From a checkpoint of a small image captioner: 16.7M parameters, 22605 training examples.
Rows from block 10 of the image encoder of a small image captioner, named by matrix and row number. Rows with one number within an expert belong to one neuron, the router's apart. Each number is 500 + 40 x the weight over its row's rms, rounded and kept within 0 to 999. All counts start at 0. Numbers have three digits each.
Before each expert's rows are labels from the 100 images, of 14976, where the router gives the expert most weight on average: "patch colour" is the nearest of a few named colours to the mean colour under the peak. Only what is clearly more common there than usual is listed. The data: photos of plants and fungi (iNaturalist).
# router: router (encoder.blocks.10.mlp.router.weight, 8x128), inputs 0-127
# up: expert up (encoder.blocks.10.mlp.up, 8x128x128), inputs 0-127
# down: expert down (encoder.blocks.10.mlp.down, 8x128x128, transposed), outputs 0-127

# expert 2
patch colour: grey
router.2:460495529468557516450501471484545464513440515541509482493568487458445453526502535544475500479538444527525584604556502471493459479547448524447502530567474526464546479479437507504466422482490428413473489519477490489432553480507514492462462489480478548458471497584560453499544538458443448471426501455496486467509554495537517461545491532494569556515449460507432508479450517459538408475499
up.5:466512555434539481510526568451537426509513578513502447480538582547458520498566534492476447554491486501530484536445520413545512466551472527503465459516507502487496469454440549564477550528462504420420543481501495578529454499409464536421510452490499510538494492475521528556513500554465483466529526472539479472518544491475537518511427474509467511530425468501454445471425580491558484487490
down.5:476425517554517489546479456476479534453471541487499451529614535544508535485523551514539448497488492487467475509530458475468448541478513458483524493455489539468414504441449476499522549480464486466587513502532554441509524484441460539434461530482491522549476519413488478555484396561531569507548494493571568509505525446479478515463449567527486438490428484547533513535529441539510434493488
up.6:487487488508529469507501530487418524507526491482495512395503524481494478460459556517609483585547578500515477492450481522493478431454513503483444610444523481455474523518511528506486485512591459452575489442480481468450490555475524543434481503478472483505562486592447503503501476466526533533528480599502548447497527524465532545496464544465516500503511422471498405495481519455540504562525
down.6:529500500533539479555531464572507446460436568472557505463451599504436507495582465490534496481494500522546473506486467550491486462549513522497515453535506530478531532509506439549468488491535513554511544547498431554563492557503480486458474533437475501450599493451538510563546484443466454483513452510492534546455481510556503507444514514511541405545457537469429514460482580498595460497464
up.7:520485505526470487510488512545534565453528464402502548502543484519481515467415519390477541491443506518512498526480493440584397440477494477516535511457532536483449473420486502619546475491427506532522466441478498504501569468531456498502473512565525490509465529448498512477534518562523500539474506478460495496462522450518544506525423544565471530517428525440528509449571537509480462450534
down.7:490439460538517486531534514485503527551528456485492494520501499468499544474502509539504487510469464561501572546520506551500487429523459508597419504519535516552505457488597451496518507461420491500474485547536427477447420567498474526510492518449573465528501513591572545459479493522537477479439521468506523548432443503511455482478523447444470456474445414468526521548448546469432519513427
up.8:494432482493374508457458452467515544529547509434496544483542453540485478563464466431552500497565526553453514548445485494476424557492481434529462546539498484588500468425464510479500479483470422493528521471478475446554504500508448485539541478491510540495481503478464481478515391438533515517475499542488588502516536495438474564472540460480537515526492452510554577491452537484534464525525
down.8:511447468506522530432470465459510448516456464444519576473503446498511522571532521471512506520476483552438479536464518534571504491423549484492430557481488460541459472493541524483564437482504477458420484478522526516488526473522420455520517443486525497504502541542490471447496490490495442446536449486561505449525431481423418464504572475556523474587401515518549447476504483556493462513445
up.9:494474472402528556503492502469517600477488431539512462419448520448472457431437532529541418527513541485529534469510563460473486497526485536472470520575507515565525564549500513479424524570464462473492440480456474500419586530523433526461544495505488535514473510502490495463515584489499518485527491453502449481415473501455514502527551545517537493482454519543431468483497489530471587475495
down.9:567488463491495447562542521548457515536513496458475497612521507379505584484531464516517479511525514603500486469489525522538491482445451497532473472472521467469528476573540493525519492406512455445518517513545503521467444524476494462458450492449424495470463434476537539504528477553463512438462465559503471433467546418597487495511462515521512487530457506519453511467482521520501520418461
up.10:476420478540511455530522515482502427605598546446521540515418488540523505497447485557486459513527492518522508541527478515510554517537513514500550490590480502500554559465464451486487431536507540469488530501469505509480514508498490474471528512391469608450511527490535477515569547561527503476562531541500522529548478472516526419493522465500492503532451567548444524402480439449481512471501
down.10:450562387450498479433474517510469550518479509486434445481481477437507527529524418531435485520534449617511499527509459430495476473549499471496482467420510515492511480470468545476515505478454518433470547503518470455523466523522527537550542528509422423532444480537538522471443469518517528503523421514508505466461513432501539538563520476509492500472569425543468428536477457532462451474536
up.11:503489546560522515540522415467474552468532564496535480565543452561464600545576477532507491494485459415483496529532551450505470444496500500467553480549546472506462483540468508498521516505423474501481511523499496506453498574485555449547530506468521500542548510570588482477467434571471483513514460517577504563524532506477446479436490420529413455543497484525563467516490496454553463516497
down.11:464532463508495497560515558509498491510497554556481473484505429492576505538513466519390486470472530491500429549573539487504555514453510585423513514434516491481474545557489509537470459583458555505432458519467498580500594477481508530528489478514486566530459416481426479535510456506515480502483525492488548494481502469534492511536538513486468529464515621477465550492483488528460480523397
up.12:498474546495501463501480553528433531562478486494518514539513507527505533536590529445547506452532462491558494572550544487489536541419500470498411494424395574528536449443456541467464472497508466475440456517465520517418470573494482478505498485483470533510525492541474523510519514460540483451534550470505547499564506482529506590577481534530529490515501437449539500414528440560529520553495
down.12:481466443417450524456455477549494510525468440485485597480491441516487478527553528479514506519484491486565547437515486498445480511548467462525472455473415525457583512531578482485531440514430406577454498483481487530556458482545523425523472477505527545542475616457499497491542460480485520512521489521528538517532436500504452493561497427499492429502461462504555502506485457533438477542513

# expert 0
patch colour: brown
router.0:495488524429474442514615456561485440544530445471485575505518541448469529502476528492496489464464533443575487433532494493415533516517561415482538512451484532407503475466448446542504496547472473549416471430500465508550504492504486528515551444478511516521448489488499455473483566454494562520435534533452464511479450471486484526435499512599443487500478491471496528525467472472540487459470
up.5:528460527541456552455419563533465484504518500526518465476560443496481493559456482546535499487458393521511474603460586516551500517542527503522471517460566464485518458503543466504482451452525479475550491436532496544449533536580477526527474465518478474595449473493486490564468528549465521442456507414478516481499524529476455541548496500448571521500497479509533555468560433539559538518482
down.5:529509473472476461506555458542514462530441560583496440453553551439492506479439428461463495471450526394514530549552525519457478435497508526515499481468463520533528513493528474514551497467532497513492486504436494476546481465499522561469549516461548475456511455515516517504505583590476514460521562576511433476501539504479597563563495538562587499500487540557510541544525524491492486517582
up.6:533591556483466580530489476489561458493419469520453475544469576472511517462468580517516500482458503515503474461455493393431482538610546510505585502502521520498507475520523533507471531489528540496509520460530545534539479512512496519546514450449544475411611426481522535467471528512468513484404491550439506532521476483505522501510513475566449493483485530549485455437506471456542510521525
down.6:519444529523526477493479574518599492473524457460485521547517498465529530459418422510488482483505549581478543535511423497510555554483535502500543617567509432468499457477506474499494476501515493489556496544494556504548534497533466434437500490508465475506492576463490526562511543575508517482524506535585429506477523434527542496463469500484473507561527420491463468520474521581461532435451
up.7:444591500519513518495512522539478493474520548507446504464457496485514463584493494402497577538504522427454521451510462485482526457444498572545538544375450479433456513445536497447466515465500473501491555516491486541519510505458487497471488608477508486483518599529521484469538518597570465540556480503466465452430530496504459516483461515545497515534461549527477483508490566472491545507453
down.7:507495491552489479477480471580478524491439533510550554497477564458515474459516474500584583457564526433487472410482555410482524484466503493447491460454536479495466440580520443405479547482476528447483497503504495476475528467417492447569463537481468517452504522524547450526466553503490471453466492529538438453552557507474402494437522441480543474489499517551528536537541519492512491489513
up.8:432501499462471502533493578515546525501557501419536485565476529533535551544548531453427469474456494534543472456509465503543444559416445494521451495486464589481471429498488545547566599522496495554478531472516531432456549522492495542499581451582466510519499423436484528471490525496467442552512512552574511500529511503469488510461475548482469487538501520429482526571534517511489516509492
down.8:451600522497460482543521473454494484466506583562478482397462472558465481478493510470504503472483541507484456472572455506533449473550480516539541547488504511600534477507507528539438443515493565461456501510444427469502481558501475480478447478573474546479544560565513493528546528488495533531541467565495514566494452502467456452621463534481497437546530549464523478554466522490499507476521
up.9:476513476482468515535532545488452541469443462444484475531456474523459512500495471523485503566564454538464535457435526480525543515447556541508569467465570483481444461541453482533534587515463473459581477439501509422501516569468488457548575480570551558518522494478515572514488541538498479512475439480502555448474518516504446443451442507530448500494490450397479477542564514480495461491565
down.9:457578510556507475462500446456515424451537515563491562410534431541437502489535561502495473535484497537494454541541501467507479504508475499499584505525462491508482516493528544485564429540519487493532507489471473479538545544504478552484455559443579543480465504525513482563470478546435426485487405545532504493468507471521519491486475546518588484629457486559511547507541445543507505534480
up.10:510535564434536513543509496545468535515515559529511498489517495534482497438489487545535445527488482490530556514544474528551424483522403555541423477498494540575508497479499551457479543502560535399447414484422452475428568510495507477449416524498493513510525519551486489516494436504515580419525492532554478477469528532375525489478433501489535477534511497536496476474503508501550495531510
down.10:465478476463483511468489559484522502496484448534569529517437501521420474490502490495418510442484471431587440561487504562491435490465457493503602463466452522465503559499549545516493496488513486516467544485513504472486442503526488504457493493526494497455569490468537450511568547399493465502514526518430500588396548558495503487467540502454499469406541528483546501533561475467470517471573
up.11:560512547467478452490559543447488488534502523534512452517493461515473531461503497542517486534454511490555485483533496558588524490475525476454498500526538506492487472406492459530486464488500500402485477474523469562447546575526494494530448574561460529596482503486488518556442521565524534400486472528481443439539518536482520566512427455497430454542515500607497467554491533434522481479465
down.11:492471495439490494573568492489471542490448526542576476490592514472441481499490482520520550557436410500514534442504495486500532496483455499455505512478440496470527545495515545468480520454572491536501552477440422466451503449563509505449466443557585412528558451502517507523534491541485499492430483526581461449520530526448449532419480509523512524601513472454501433497492507503531488476526
up.12:538540538510474553488510462470536464473474498480548472490557473524512486529432494493529449494544492532430490555516464424500562457507485382538521478486529418499547471522499462452477614523454490433464503562520558535465565570579515458432569460457530540488537497502468531456467573521563480429471477530463494503476463511496512568485465481514519531553505569497532455523516512476553472501528
down.12:514465497516471433537465525540488552491485410505544598546528395498456489456529480454475455512520493513464484552491483519422506526480482460554503510535500484447495456594516487513401588491545471485512545502449529460568497546506508557440543527505491506442503553502570487548487514499420488530503549566526491503544522511445527566467488577492508471464548519530506508569498499501414455455495

# expert 1
patch colour: brown
router.1:539531542497438465474532476513544508462501457538440495469509458488565538493541438536487515509524525475480551425458456538521434514509403483438444430474501557475552473567518544503489539523506485528471469575439533472522508555518512496484548531522475471513443528475476441538401518559521451574437487508462528521542590520514516571519526566468509468553542477478575550535560528518503468492476
up.5:442505497468499482541486436466480494466513540439537513478523433559459451488351527577553444479512542538479452488459541473475468460457518490485548505457478534528531590463494560530606470456509560491490520562510530508471487473482399525503505517471481489466494497488521478569551480448516475488538394510478555491449496522442483492493446544486538522453475528437495472532512483500505552445484
down.5:569501533473500560468474451612546523453497497512522578529437445441480523514535540547516496475471496482458541428514472516504534492452441495408480468492488523466442522577470493492497476479528476493531475536497438469534512523514479436480515463587503528507495523459485521509523532393469541442490533480592524516534498484559523473494501507527493477550599481588481553447538466526470448420519
up.6:444472523508412514508489577468485499535534525486474526515537492554547505510494521583498452463570506514455492525473479488484458414463495533494576458469504503490462547456583437496524469443549468484450501563451472526515477496514502497515493511480445599471496482535585490514477521508532428503535432461492566545539445562447482476584432555479533451493464550481494509462489535536445597519500
down.6:485468494498476539543516445532497552463464536431429467526546440466491487549554456487365506546532454543475451491513500513467539540405479461467588499536430502503539547540493471511464524503546481563477471496423531509511515487449549474532519508493532486505476551464461514497489472475456490503492519483561470533569517512476505471460550500487575512541603411528559507532545475517465488470590
up.7:530544475491591506522494431587506542515552559451491560485469447471495544459465473559477458550483529530491423522488505536539490549532510559468527517575504510507428501475530465462485527448548525517497523504539531495480445529468453505478461531450435505550480466473458470563445513492552559560526429508532427444471459475495543543574483491546447532536456502542443489570438487537542444542519
down.7:518517519531468529568568497496509512522411466537560545477444552495533538464491523535566540476560493526525477506517525457494567538433449541573573528452514572478479477494460484494502486517406489460459515488523485573452425507447531401539563551554490599489558542497540461478496547534472447428482515456528483446484507541510531517470538528541514449502547552529508512472495529466460513525498
up.8:475478486481490528520479468465492552499496524557407555444476598500506480519472475534501428528466546468488556546511542503534503519528502482514469511444449491577538476517438561528481446544554466477604504443425464431566517523512479508475561496501456556579507484492493490577494449440543464482509523452476485439475519530501512512517475516557603496504422519503522394491516545502497492540484
down.8:522474580532520542491527546509556450472561542464580567457496510533476475522541404493533525473505448523480428520493443446450515512491550515425513520493541462550474496504481482479491545511516502469427538530558499490535502477532506503424443555502538485521582427519453491489514542513530574515449474496532552613522565446540532458424487594514488546520548497513466460507517508495518454487468
up.9:525524544522561534505494453443521526447437543521428490445454578450520484532527529453498470560461555463532437490547515503537495548465462509554447518527544492511569529523445499474550489523488475456515456458464472543511490549439450423488521479498471486512422515490502414584513512543490427431507461532424510473517522486416516509509521484478545533521505531544530506574542496472549546411453
down.9:491431526511546510518489484554513484549487485545568496478461513540486519498539526552489492525476481482426523496581522494488535551635518467477537432519506456529461518560514436541500526499546479485453428541493502521484503477552478454439496475582514475534563530558503485452553491526520512484417527477484562512500508556501561520559406474527520475529551524501494468570535480414513433427443
up.10:499490422541510465546552534497423540494517487530501519480500504457522533514531503557431493508465471462571606496468497551514531474493509525496458466595465466415497455422505454547539533523440544523519549486449470508483502426535551463532624540488543468466496481520520621490463484507447460493514469489491534512521476515443499492486464517533447447543555561475514475448529526460465503443516
down.10:432537497506522549500466498424578461520486487479455530463514542559609479520565531467466521525504541455499466490562498492456407418488555488521446481426431515551506491488512515562460536479520509464520482473508515480500489437499458498450542450436540474456511459418527471548533538457483442573519515503444459498461450552479466525543455438468525492551492504497413526504484501504519575481551
up.11:502536528439510469545456445444520536487425488527457508467519500496501523491550480519509512516486541502504484498486537509477433387487513457432492502479512520532491547461495527435505535534482507564533465465490494445502489527524440474531514479610471510515557541527512538505489502422455466503482485558566400480434475540446515606435464481429519488493524547500435428547559542473530415458506
down.11:534511537501546484474515481539442486554551465534543483460492495506536392572439512525512414531489406504520474432469516499437467467480516505495463484532476557479492509523446473450487527471452540504525508493525488516551551478557516559525558510447532436580556524567529454513528452460507473455469517506561555560637483468523473529489516490527548524473456469532525494560473482489557517427489
up.12:449469512511489455446492473486491431457500422465511501481521476508447514498580440459494549474526443558482556525466447547528457480486504454500520509515465448508484512465495482573539409515472462516451492537490504582568476476598503513459447505524507416451397551530534489546475521450457556465533442547533462580474525482441523514506488554499482526490506484495529492572570515508509588488481
down.12:487505523472517466411487440521517480513522455523402527506496452495522457493401513477595452506602574473521447524504452561487483501492467477483499479495467536461542480518505545473459438532511439515498540496493461464466543526444428528545394502504480526461487518419520464530522466565442528475427531468509499508456532499529591491574552504514524510500490463486433520465514501469476570469452

# expert 4
patch colour: green
router.4:557473528418516511464489473479509541552456473531445485562550478451441520417463517513554562520489560479508569462508489460438429506498476459573460550521519464576532473488470471484474461504495456476520482435438557445486537464512455552500529480533526429541531560511530518446525505507445506490461448483551474567535520557534423534465510531528525516498476447482460477542518564498533529571581
up.0:498512528456447497542515509496491541524485496535502537540531494471429502466518528515546507629487542445455555555574516516527441489446490517571516481514500476494549411468548526519498517506543509459474532518440569512517573498512437512476447506538465446511476468439520470464559501589577529504474509521523526473466517523390475513564482541483526516471473636456503514511508456472481518550532
down.0:505548485535498473487470535463484510444522483576451507506463518487493536506471459560431511496541513433445526457510473540486536473501496604497537536527519504429463500576487544528538515493537496430541551479509463422458496466505585518467453346516510468573484422515505489491560513451373561450535564538521532519507552513481471505466501481569502494475479485488468496521520528515494506522506
up.1:489449483532568543491526575472451470479488536441547481445531501505531539451528523513469424499462447516515549453470445461520489457481506542557480407488526510515512445483488503550557518473450488464491497371470487457406541437511492495436503485504549487561528487454541559518551489410537482502545427416586521539487472542474504473503467526516505498516463508541479498436509530551485497480556
down.1:520420498481561569482477472481533533460487468471561503513553485531488490515460453560602462470482457492545567498442524593501503522514549510573418465539496482499491441465524482519490516556427489427511436490495556483472506470540478536492404445495484508550525513501499534513435475529542449508513582527554469539566519463514473450454460468475493504489414449471511493510530450434511546541460
up.2:475504548519467497524513493497441488496540445436462481511501497453442552442553478519500523509482510470496548522513493557595473440492491525504539505599497589547478477457469416568443467531500541457412447588469556494526499608438514472460447513516537481438446507514560559550487520462501492576530496507520521508488471560438509465497405468495513493501534480459490476492482482464532477476533
down.2:450609545490510539487563495490501542513468463522517530529454458529556478536480498579493531481490484462459489493510522510549514541469495594467475510518514515509456512548489497498434495507486549514463433505414479460576551573461543495546466502497509497468522535464549501472522467482455587477416550509457535555497541453433524482507459465564501481459553460537506554590592484560456450501449
up.3:448493511597492579534465518456519492545553493467492502541466458499504515437458533535435437500491492492425474475455426490472527473583460474517518489509457528519428478455588537562507450548504516461554560554514480495496506541533508454466429507451485559533531509454543471498560478550534480454562472480550526517490537521520478544424504456500446473459526589520558486470507544468489563436529
down.3:483488545444506408476468493529608469493520453525537504495422488409543495465527429406531485488526497487483427487488551499494523541500484469475486568527545540483474496471390441513480527509469537493504504488463498460512575457459457572579490499448509499494508473500494583516415514550500554573456495417496518520531478491529468397522529519470462452492538485569471484503524498505483498503495
up.4:466496531506494519469536421529457449452532496496473544536574492559421443458460447476505571551495552448472488444486518511518498500513574491544550517504456438553587486461531495517427512499520494484471601479505471424514472475532506612496506464468490441471493513585473514560508542562445511519468483489480471432512551519508509547462462439498437496519521527540567518472556542505535464479533
down.4:455491505506465581567509490484545428494357519429433473473551523496445500518466459548535452504514541424453515565525550438470562480525464476468557501470533537525506538497507481521476521486527516512461515421520537515527561418523511473472523550493471515425532562560528447500452461504525482493470515552501537512577574505470477500551547554456517477569530504469472453499472539463465502495515
up.5:438432491512550555538495589474487553485528527419444489554517452539477553458538465438494476536508448547402491510469437482506453511506471448488468480541435539487444468471505439514483457408441465429504486501475483476498468538484508520494542522528509494463532513434546524559538512502558440534533493517504564482519456488393433553513424532468471525463566499490486514474485553494531481481547
down.5:493533540412473387486483480467523505479505453498516553510415438510534522482478441518446526556458583444507543515451462548535561562503536545482479529563484469521488499490472521447462490526604498457485542494501498420528503474442462533484516415462485472557505451490552539490462555512494584498515521443460451489542528478469546448515516508560464516497465515522464547529514470514542551521414
up.6:443556510493496440462458504479489588462461472559466520464526542512452434462524522496486551477490488441488526512500477500482497449546476569459456463515475472522495547475536551509483493551574485490551457450461517526499574471497530540420425451549529504574521610533536478513559516520448554487522447560551522564452449537456530535553426530451553524527494432521491483513516489518536458553497
down.6:457519537578522531443514509484513425560468485540609537589484510508474463516588530506485536456493470531497496480516454508466469533493505550503535530565523538490476492504490452509518485458504533526449459507490545554591493447487593529593577505517492472546608532519561482453477482423492484466556548501531511494539551512528565454511567559546535477509533472511513517549510512500536536474538
up.7:513477504488427552471468455467501537515515529501514431524487517464565524516520519530498508510555536520590523484465534504479521562529551546500550559554503471569524459511580499564559555536504499510511544430448435589518477452498557470486508483504466447575505553554465475461492470478485435500502470532482526393526444547519476538524508478511499448457499539519531409532481528555549591545519
down.7:549541529499457507495521423469420465545446550553540441455427495480499514503463567594505388499443476523483522551543528414552522531586475513509454517555497454487499507474457477472499535510442496521519478552513514538508546439504501514519497523460519515484525503520479514477465523509464553494529413527528447515571491515581536480522517446550509493537462442559470468427557538520512575492456

# expert 3
patch colour: grey
router.3:577419496507450513421508574497516498555492543448482555525474504477519477530457498525532497542458533475455421509524482582490467534485540491504482481513513534516504543431498419571502526462583478441589596512515532563527482464559480442452459566497484457534480479524547543488477579503530572548430531563515471501488534504502523545538504522516499463455498568515491552484492497496569501495453
up.5:505490463478540523490462525547504540515445515459458555460489447476434471604490533596462487519458491524443498501471522505495512451544506507435493510382473506518475583549535490481544526494489464481513513422491527495621527487543462418478495481526576542491475510547465513435516465498464424464544546517535531450546543531427492489464436538516518501501469490484569550562532503480492544498530
down.5:483545484493457590538452478468502525468456532511569534527555459486461509534485506512438513523474498524408461548510444473570548465546476518473362534440501486462490525462511529474524445469558527510434446449482495528527520494532529564435534460447491431519532499540526520507420505432517527488590475535500427469538483495510501505529427526505515516471501490522453464481564474575493515484431
up.6:495520459501534485460439486450503486573460578518500547440493463587429513542526568485466463533501467512488409489546491502518468458449531479470451474444496474511506529477496559485495500504562421543512470436459452480493558476516503491478487490489511512508454537511559484532496515497436415561545456541572508474472482514470479512523531511449525519570462488514545623500531554530525609565532
down.6:570532505463551490489518464535534487583502486470526540528508362499467421529475469516510584550463503511433505477494420487540513475518489482502454473540479567516534516499493507486522543514509462555540549564524456557566519488551462493468545523448525523501501566472480547486573469503496564549571476465520478529532451423487612540469483468577545511490442500541527518517536436520496496482502
up.7:483478473467472545473424490416569568484511525561419499454450480449503473481474507461475436421470496533445458549453564518525424513427474454469582498501565541483487531486484460442504494582486551533544537520476587508501495501521452463477573532542536511521428558457520436483457448570524507559510560534513534513471480481496516456514516510420532463468519464523494490471525501494495523526527
down.7:576372433485490458481459482486450510521524479518487475493529507580528498532588459502445552545418497511519509524445446486407468542463520503524444525445516491473543512472536499517501577520502501509499447539487479559570532487590488529463559504414513454514531500544512578523470541487513543582500536428450490495498512427570521531531549515517490525521499461539527507463506513523478446479481
up.8:471518441434483542485471541518469511503547568531550477549517509485534526532565464372579470481498468467483536437431544515544377461446559471512410503501465482571473491532425528467448507451440482506460535421512517492505567498530439483493485537551549495516521475483577505526512465501431475522472484501487473484527503526550502478545473502543508506494538465537501547536504480589488526513500
down.8:537523471553526540502537517469543499529499521533496504420464557560450503510477459514465534522451472486533593562460473466527454469480487452557501538485494474512500512449493516478523497424441485551489515492486487570522535538557555488496547517458521495471431442523526542536461490440489569441459535479415565568427489542501489561536440487503529507491577519542583501536524513497470442407574
up.9:474487461527580516496419503534496528447454524536471456567538519491466466511463479494522506542475457557501496500489608438568532506472554507482507492505531543518503502544488556514507486505437546444550579489525501556550475462518557467454530519565490435529516556525582459477484460529471479529439514586516490515513566506471527508426435539574478517487599432451504535527537532508550461520536
down.9:521496511504495537496487503504530453509509480514426497429557493476535534471559533611544593560482506466479535514490433521506513501481523487451471555501501544465479526416537462510489443444498482507491430512456473594508477514505504430416516517535516451505496413578551521518395518481486535461508514569501535455468432589489543446501460529511452520482477513510540469543460499527503425474462
up.10:453471520491508455559485436454469533449524496522513554439530418548493524562448526491488432535431443418492554481519546512483472460486453515408537508444497460537506554554497522442513487522497505473481516478467481467462474454576508474425553430489463498542502528540483479510502549532487495480492492476474441563440443591526549516542510448547559451499487586490566487540423489497527499513476
down.10:503519429457554474536480469539479490510499492389541534548495523480452473462466500602485589525439468476443540432508481474508524533553472511488500505505556401546471537525498482540522510465476476501518476517538507488565508461521486450411495469504427535540492510480505529509538474477508473480521503521422498549463539520531504492496516545539492596518649492561490504535501467481573491443449
up.11:379530553496496478520483521468537506560486485458506492492509533507512542506576494492515407488564467552515457469492565457446470479602461491503559534488488525525553485433428433560525532491467526441487461528470554533473500513462548494510539451437468510513446474502510463561507501453504404575575501439499565500471482575489474487505438526475488478544456496486457505410483516492467513472502
down.11:515501459494449442402442407504490492438503463550521518456540507558525473508539482475446506442520473537482472498429547566527515548492542467471504493484537502504469587458464559428505505518573505529502522501563511465572458502397511541476370487523487503514464567460550474474512521511518576475524474497558508482554487463418522478519511519491416549501514514505523542546514497504470550477511
up.12:526593503451507494528480502468523460516469506484482540460388567486481476516467477555531492465584526548466489506467428492470455528617492492508570462485557452496471562511536455572499518559503493424511519521500526479503464542437471499518505501478524524494451505527527460437513515488520457476457514425483528513519447512459479506521519587345455526441485508530452493469506510436460491480505
down.12:537431487524457447496527485453463528501552558488485462510514538529526499555474535424450517558392445526531536557477456528516562542468577535453468496481497519486518566449474498407516492511521450541495512493541514417471545464439512493516450519536548500520519588512488459532496498494441539506570464444440448560506526443546523536514492552531493501469530499444491518413520440494478579530502

# expert 7
patch colour: grey
router.7:520525528547500505483463468463530493493439461552450533416435513523496548565481506472523451475550449474533537433439498481468601501536484455461496450487498525474504509497546465450502532477514565484594487472493439479488462447512555522488510468480455463534486499408466497528498458569515461480457577448465586527508525498514488410440465488544485507519511471520562496469415489464578426497536
up.0:524551527456552500490480440498493536507573503497489515489522545577496517548550525511430579487500516442484482541563531547494485524519498498477443528422529450543527527514537534416473536517520538526517480439463534453447528546556538570492464478471471510467490437611486458510535499533436580539442475458474490555500538539476475477520467529426543561485514572528459471513468497534569522579469
down.0:472446524506522428498390491471493489464543483476526482407474489526432449451472485431496499479479499538461433542499497527475488485513477440529519492545501493526447474437454534523492466502512557460537513523506499468570542436536455533505501516444491521491491593506536490453560450523560438542551528533537567650517500571475478478452568494459549520497547498540521486475520493484454549463515
up.1:553521454559527531490505478444475476414484535509525548418492466557486478484551500528573548491455531489501545458457474440491499520508472527556458475461525408518471520496450572484466500510509468471492527411515496524504479453567470497443484552474483532528463456500568386522496489515492536467470430526555491590496470532470495421535539466519540511508511541479509480561469530596566473471556
down.1:522487465470464408510523410576568461480502526488568553479506555509493481456517492485465584453392490523508451506489535457503530490519455479484566482498540543499553502518500496513399516511526485511534512557505487475491481440544460544489466615576494503507491532466512517510527518462480552516542463528490464560568574504500585462505609550520546440527519499446510480508491479553486496476501
up.2:529510490424427490513533538550463431529524460437393506514512507602531526454415502423550454480562505491535489493524485474499441498516503515482514504482520563467507494479450512514488458460470492501499468522498501488514427512493493489470513511398462523476447498505488553540575465509575493519455511554517464572451520487481573542555512514454538515441392506470501454425448497434536495496460
down.2:490550423507539565502595474473496470479517561473445463504564428476497519474528478553559529558495450494500435473536478497553504420547519462426492507493504518458507553548445510530529502458472473464445465462508563557436515521509523509497484491396550500552529547527493489499482510511428489461560521481512482458499452499476489491456489550559498580546552460486545467508550470483496620560524
up.3:474592479469520430492504483528490451451508492484396471563475354556472504469472536608478482524489462532500537499464552445486474474542518566546506505506532416507469500497521500477506525492497468464476458473488526472490450476522549447488481486477547552473454470523541600502587547518552425504499460452457514553467478519468502441552515455454527507485483480504513468427537495487486530526553
down.3:499522499527582448514484451581510483466516470516545475524512545416471529470567451446517521554474427498453556463511554554473476542524456437511516451555515495448457521527536421484489545490461459505484466531540476536476456523401519493492511508555468413449506456505531412488478486463524463545528539492552414558497548501505494498509511555463514459491523474494546494568478544555533539411465
up.4:437521517435584497527556457531472493511493508510495479484535459547497539557400476481514526540504473542523472453478549406514522475535525541503542499477499448509443482458502580461505567557525504497557551481473512518460503563510537455511541506455473464496492457442491518473464420498454460504413406469520492532507467465501478456566491496437593522496509554477541568530406464465541464523469
down.4:493459440488487480517491497452486509533541523490536539488561496484510489527471458487563555497483543533541536454471456492436429503573477468548511571445502453465495581419536499511546530582480448549550474619512477510530495530534527466447498529494460483452564515522475542478488485521487449485484496487501499638481502495553579587506560485508504560485554493490515526498475545556443471460543
up.5:496470471464456494477461507492519525531503527480468558468554541436434480530456484434523508566545451509482555486528445473507445510535489453501437580487465508500522520477399474496539436523478500516412448550444499530583509439497476449453445553489443500520390539481453555485438439467550548531494544521564522518540449499483486548516475511475466573432535521518539484489476487500483440507523
down.5:492525472436480527519512499530509443499496525549399557465430481549545464510501541494493462506469501535463489564523509526510498420431544506457516463530516510546445485547493565500467478519547522455497482474543508467428557552459500438463513480509511583464503576469491450543551499544447450522475410538499539537474469505499473417572516579492516510471511480491483466445510451484554619555509
up.6:608499526531501430537551539546541450570490543461512495497495497583479495516445506479525510524520439591494499523548432460484505554474532440535516479554511460511467407430493541467531458509496511425520529543504533503503558518541561514451541542454543471428532478457519509492533540498558540453477443513478506545485501437535529496489538514486521551477426495576444488431498499508547440434473
down.6:515487526480451461511464468462426481481468472479547515561525507445505499506537508446484509469486496546435533431413528549538553500399567443531546481455472498451490568524519489473529523477496473594486509546506418541451436495504506534576466544575542534472565465497490432453501486482474504540530520484560491449512491559503492539430534425538465487530491478463485470563565497452518528490564
up.7:461410494481543531496510534530538545565527590482430464553484515525486542472456391514488523537540526622459520508451496469467475526529488489500481560444560528570554491467568515489491548499517529476546576444467494457503500477523521425497499504447514494488436539471520449471550452496560441477461447522519565491500484475495484509552530471517558502509462539525432441548500538486515454566501
down.7:454458488518504507533481497524483407589488557492525454476476503497486562509531505542510533477478540516485451553531517532408475511529478462500407594444453565467487516495511507531553495494531482528495469490521409537500498485459508483572459499499532466530500490425493484446551526509494543510493553399481428515513481471486521445481530448524528421465501509431506516558444609500479602497499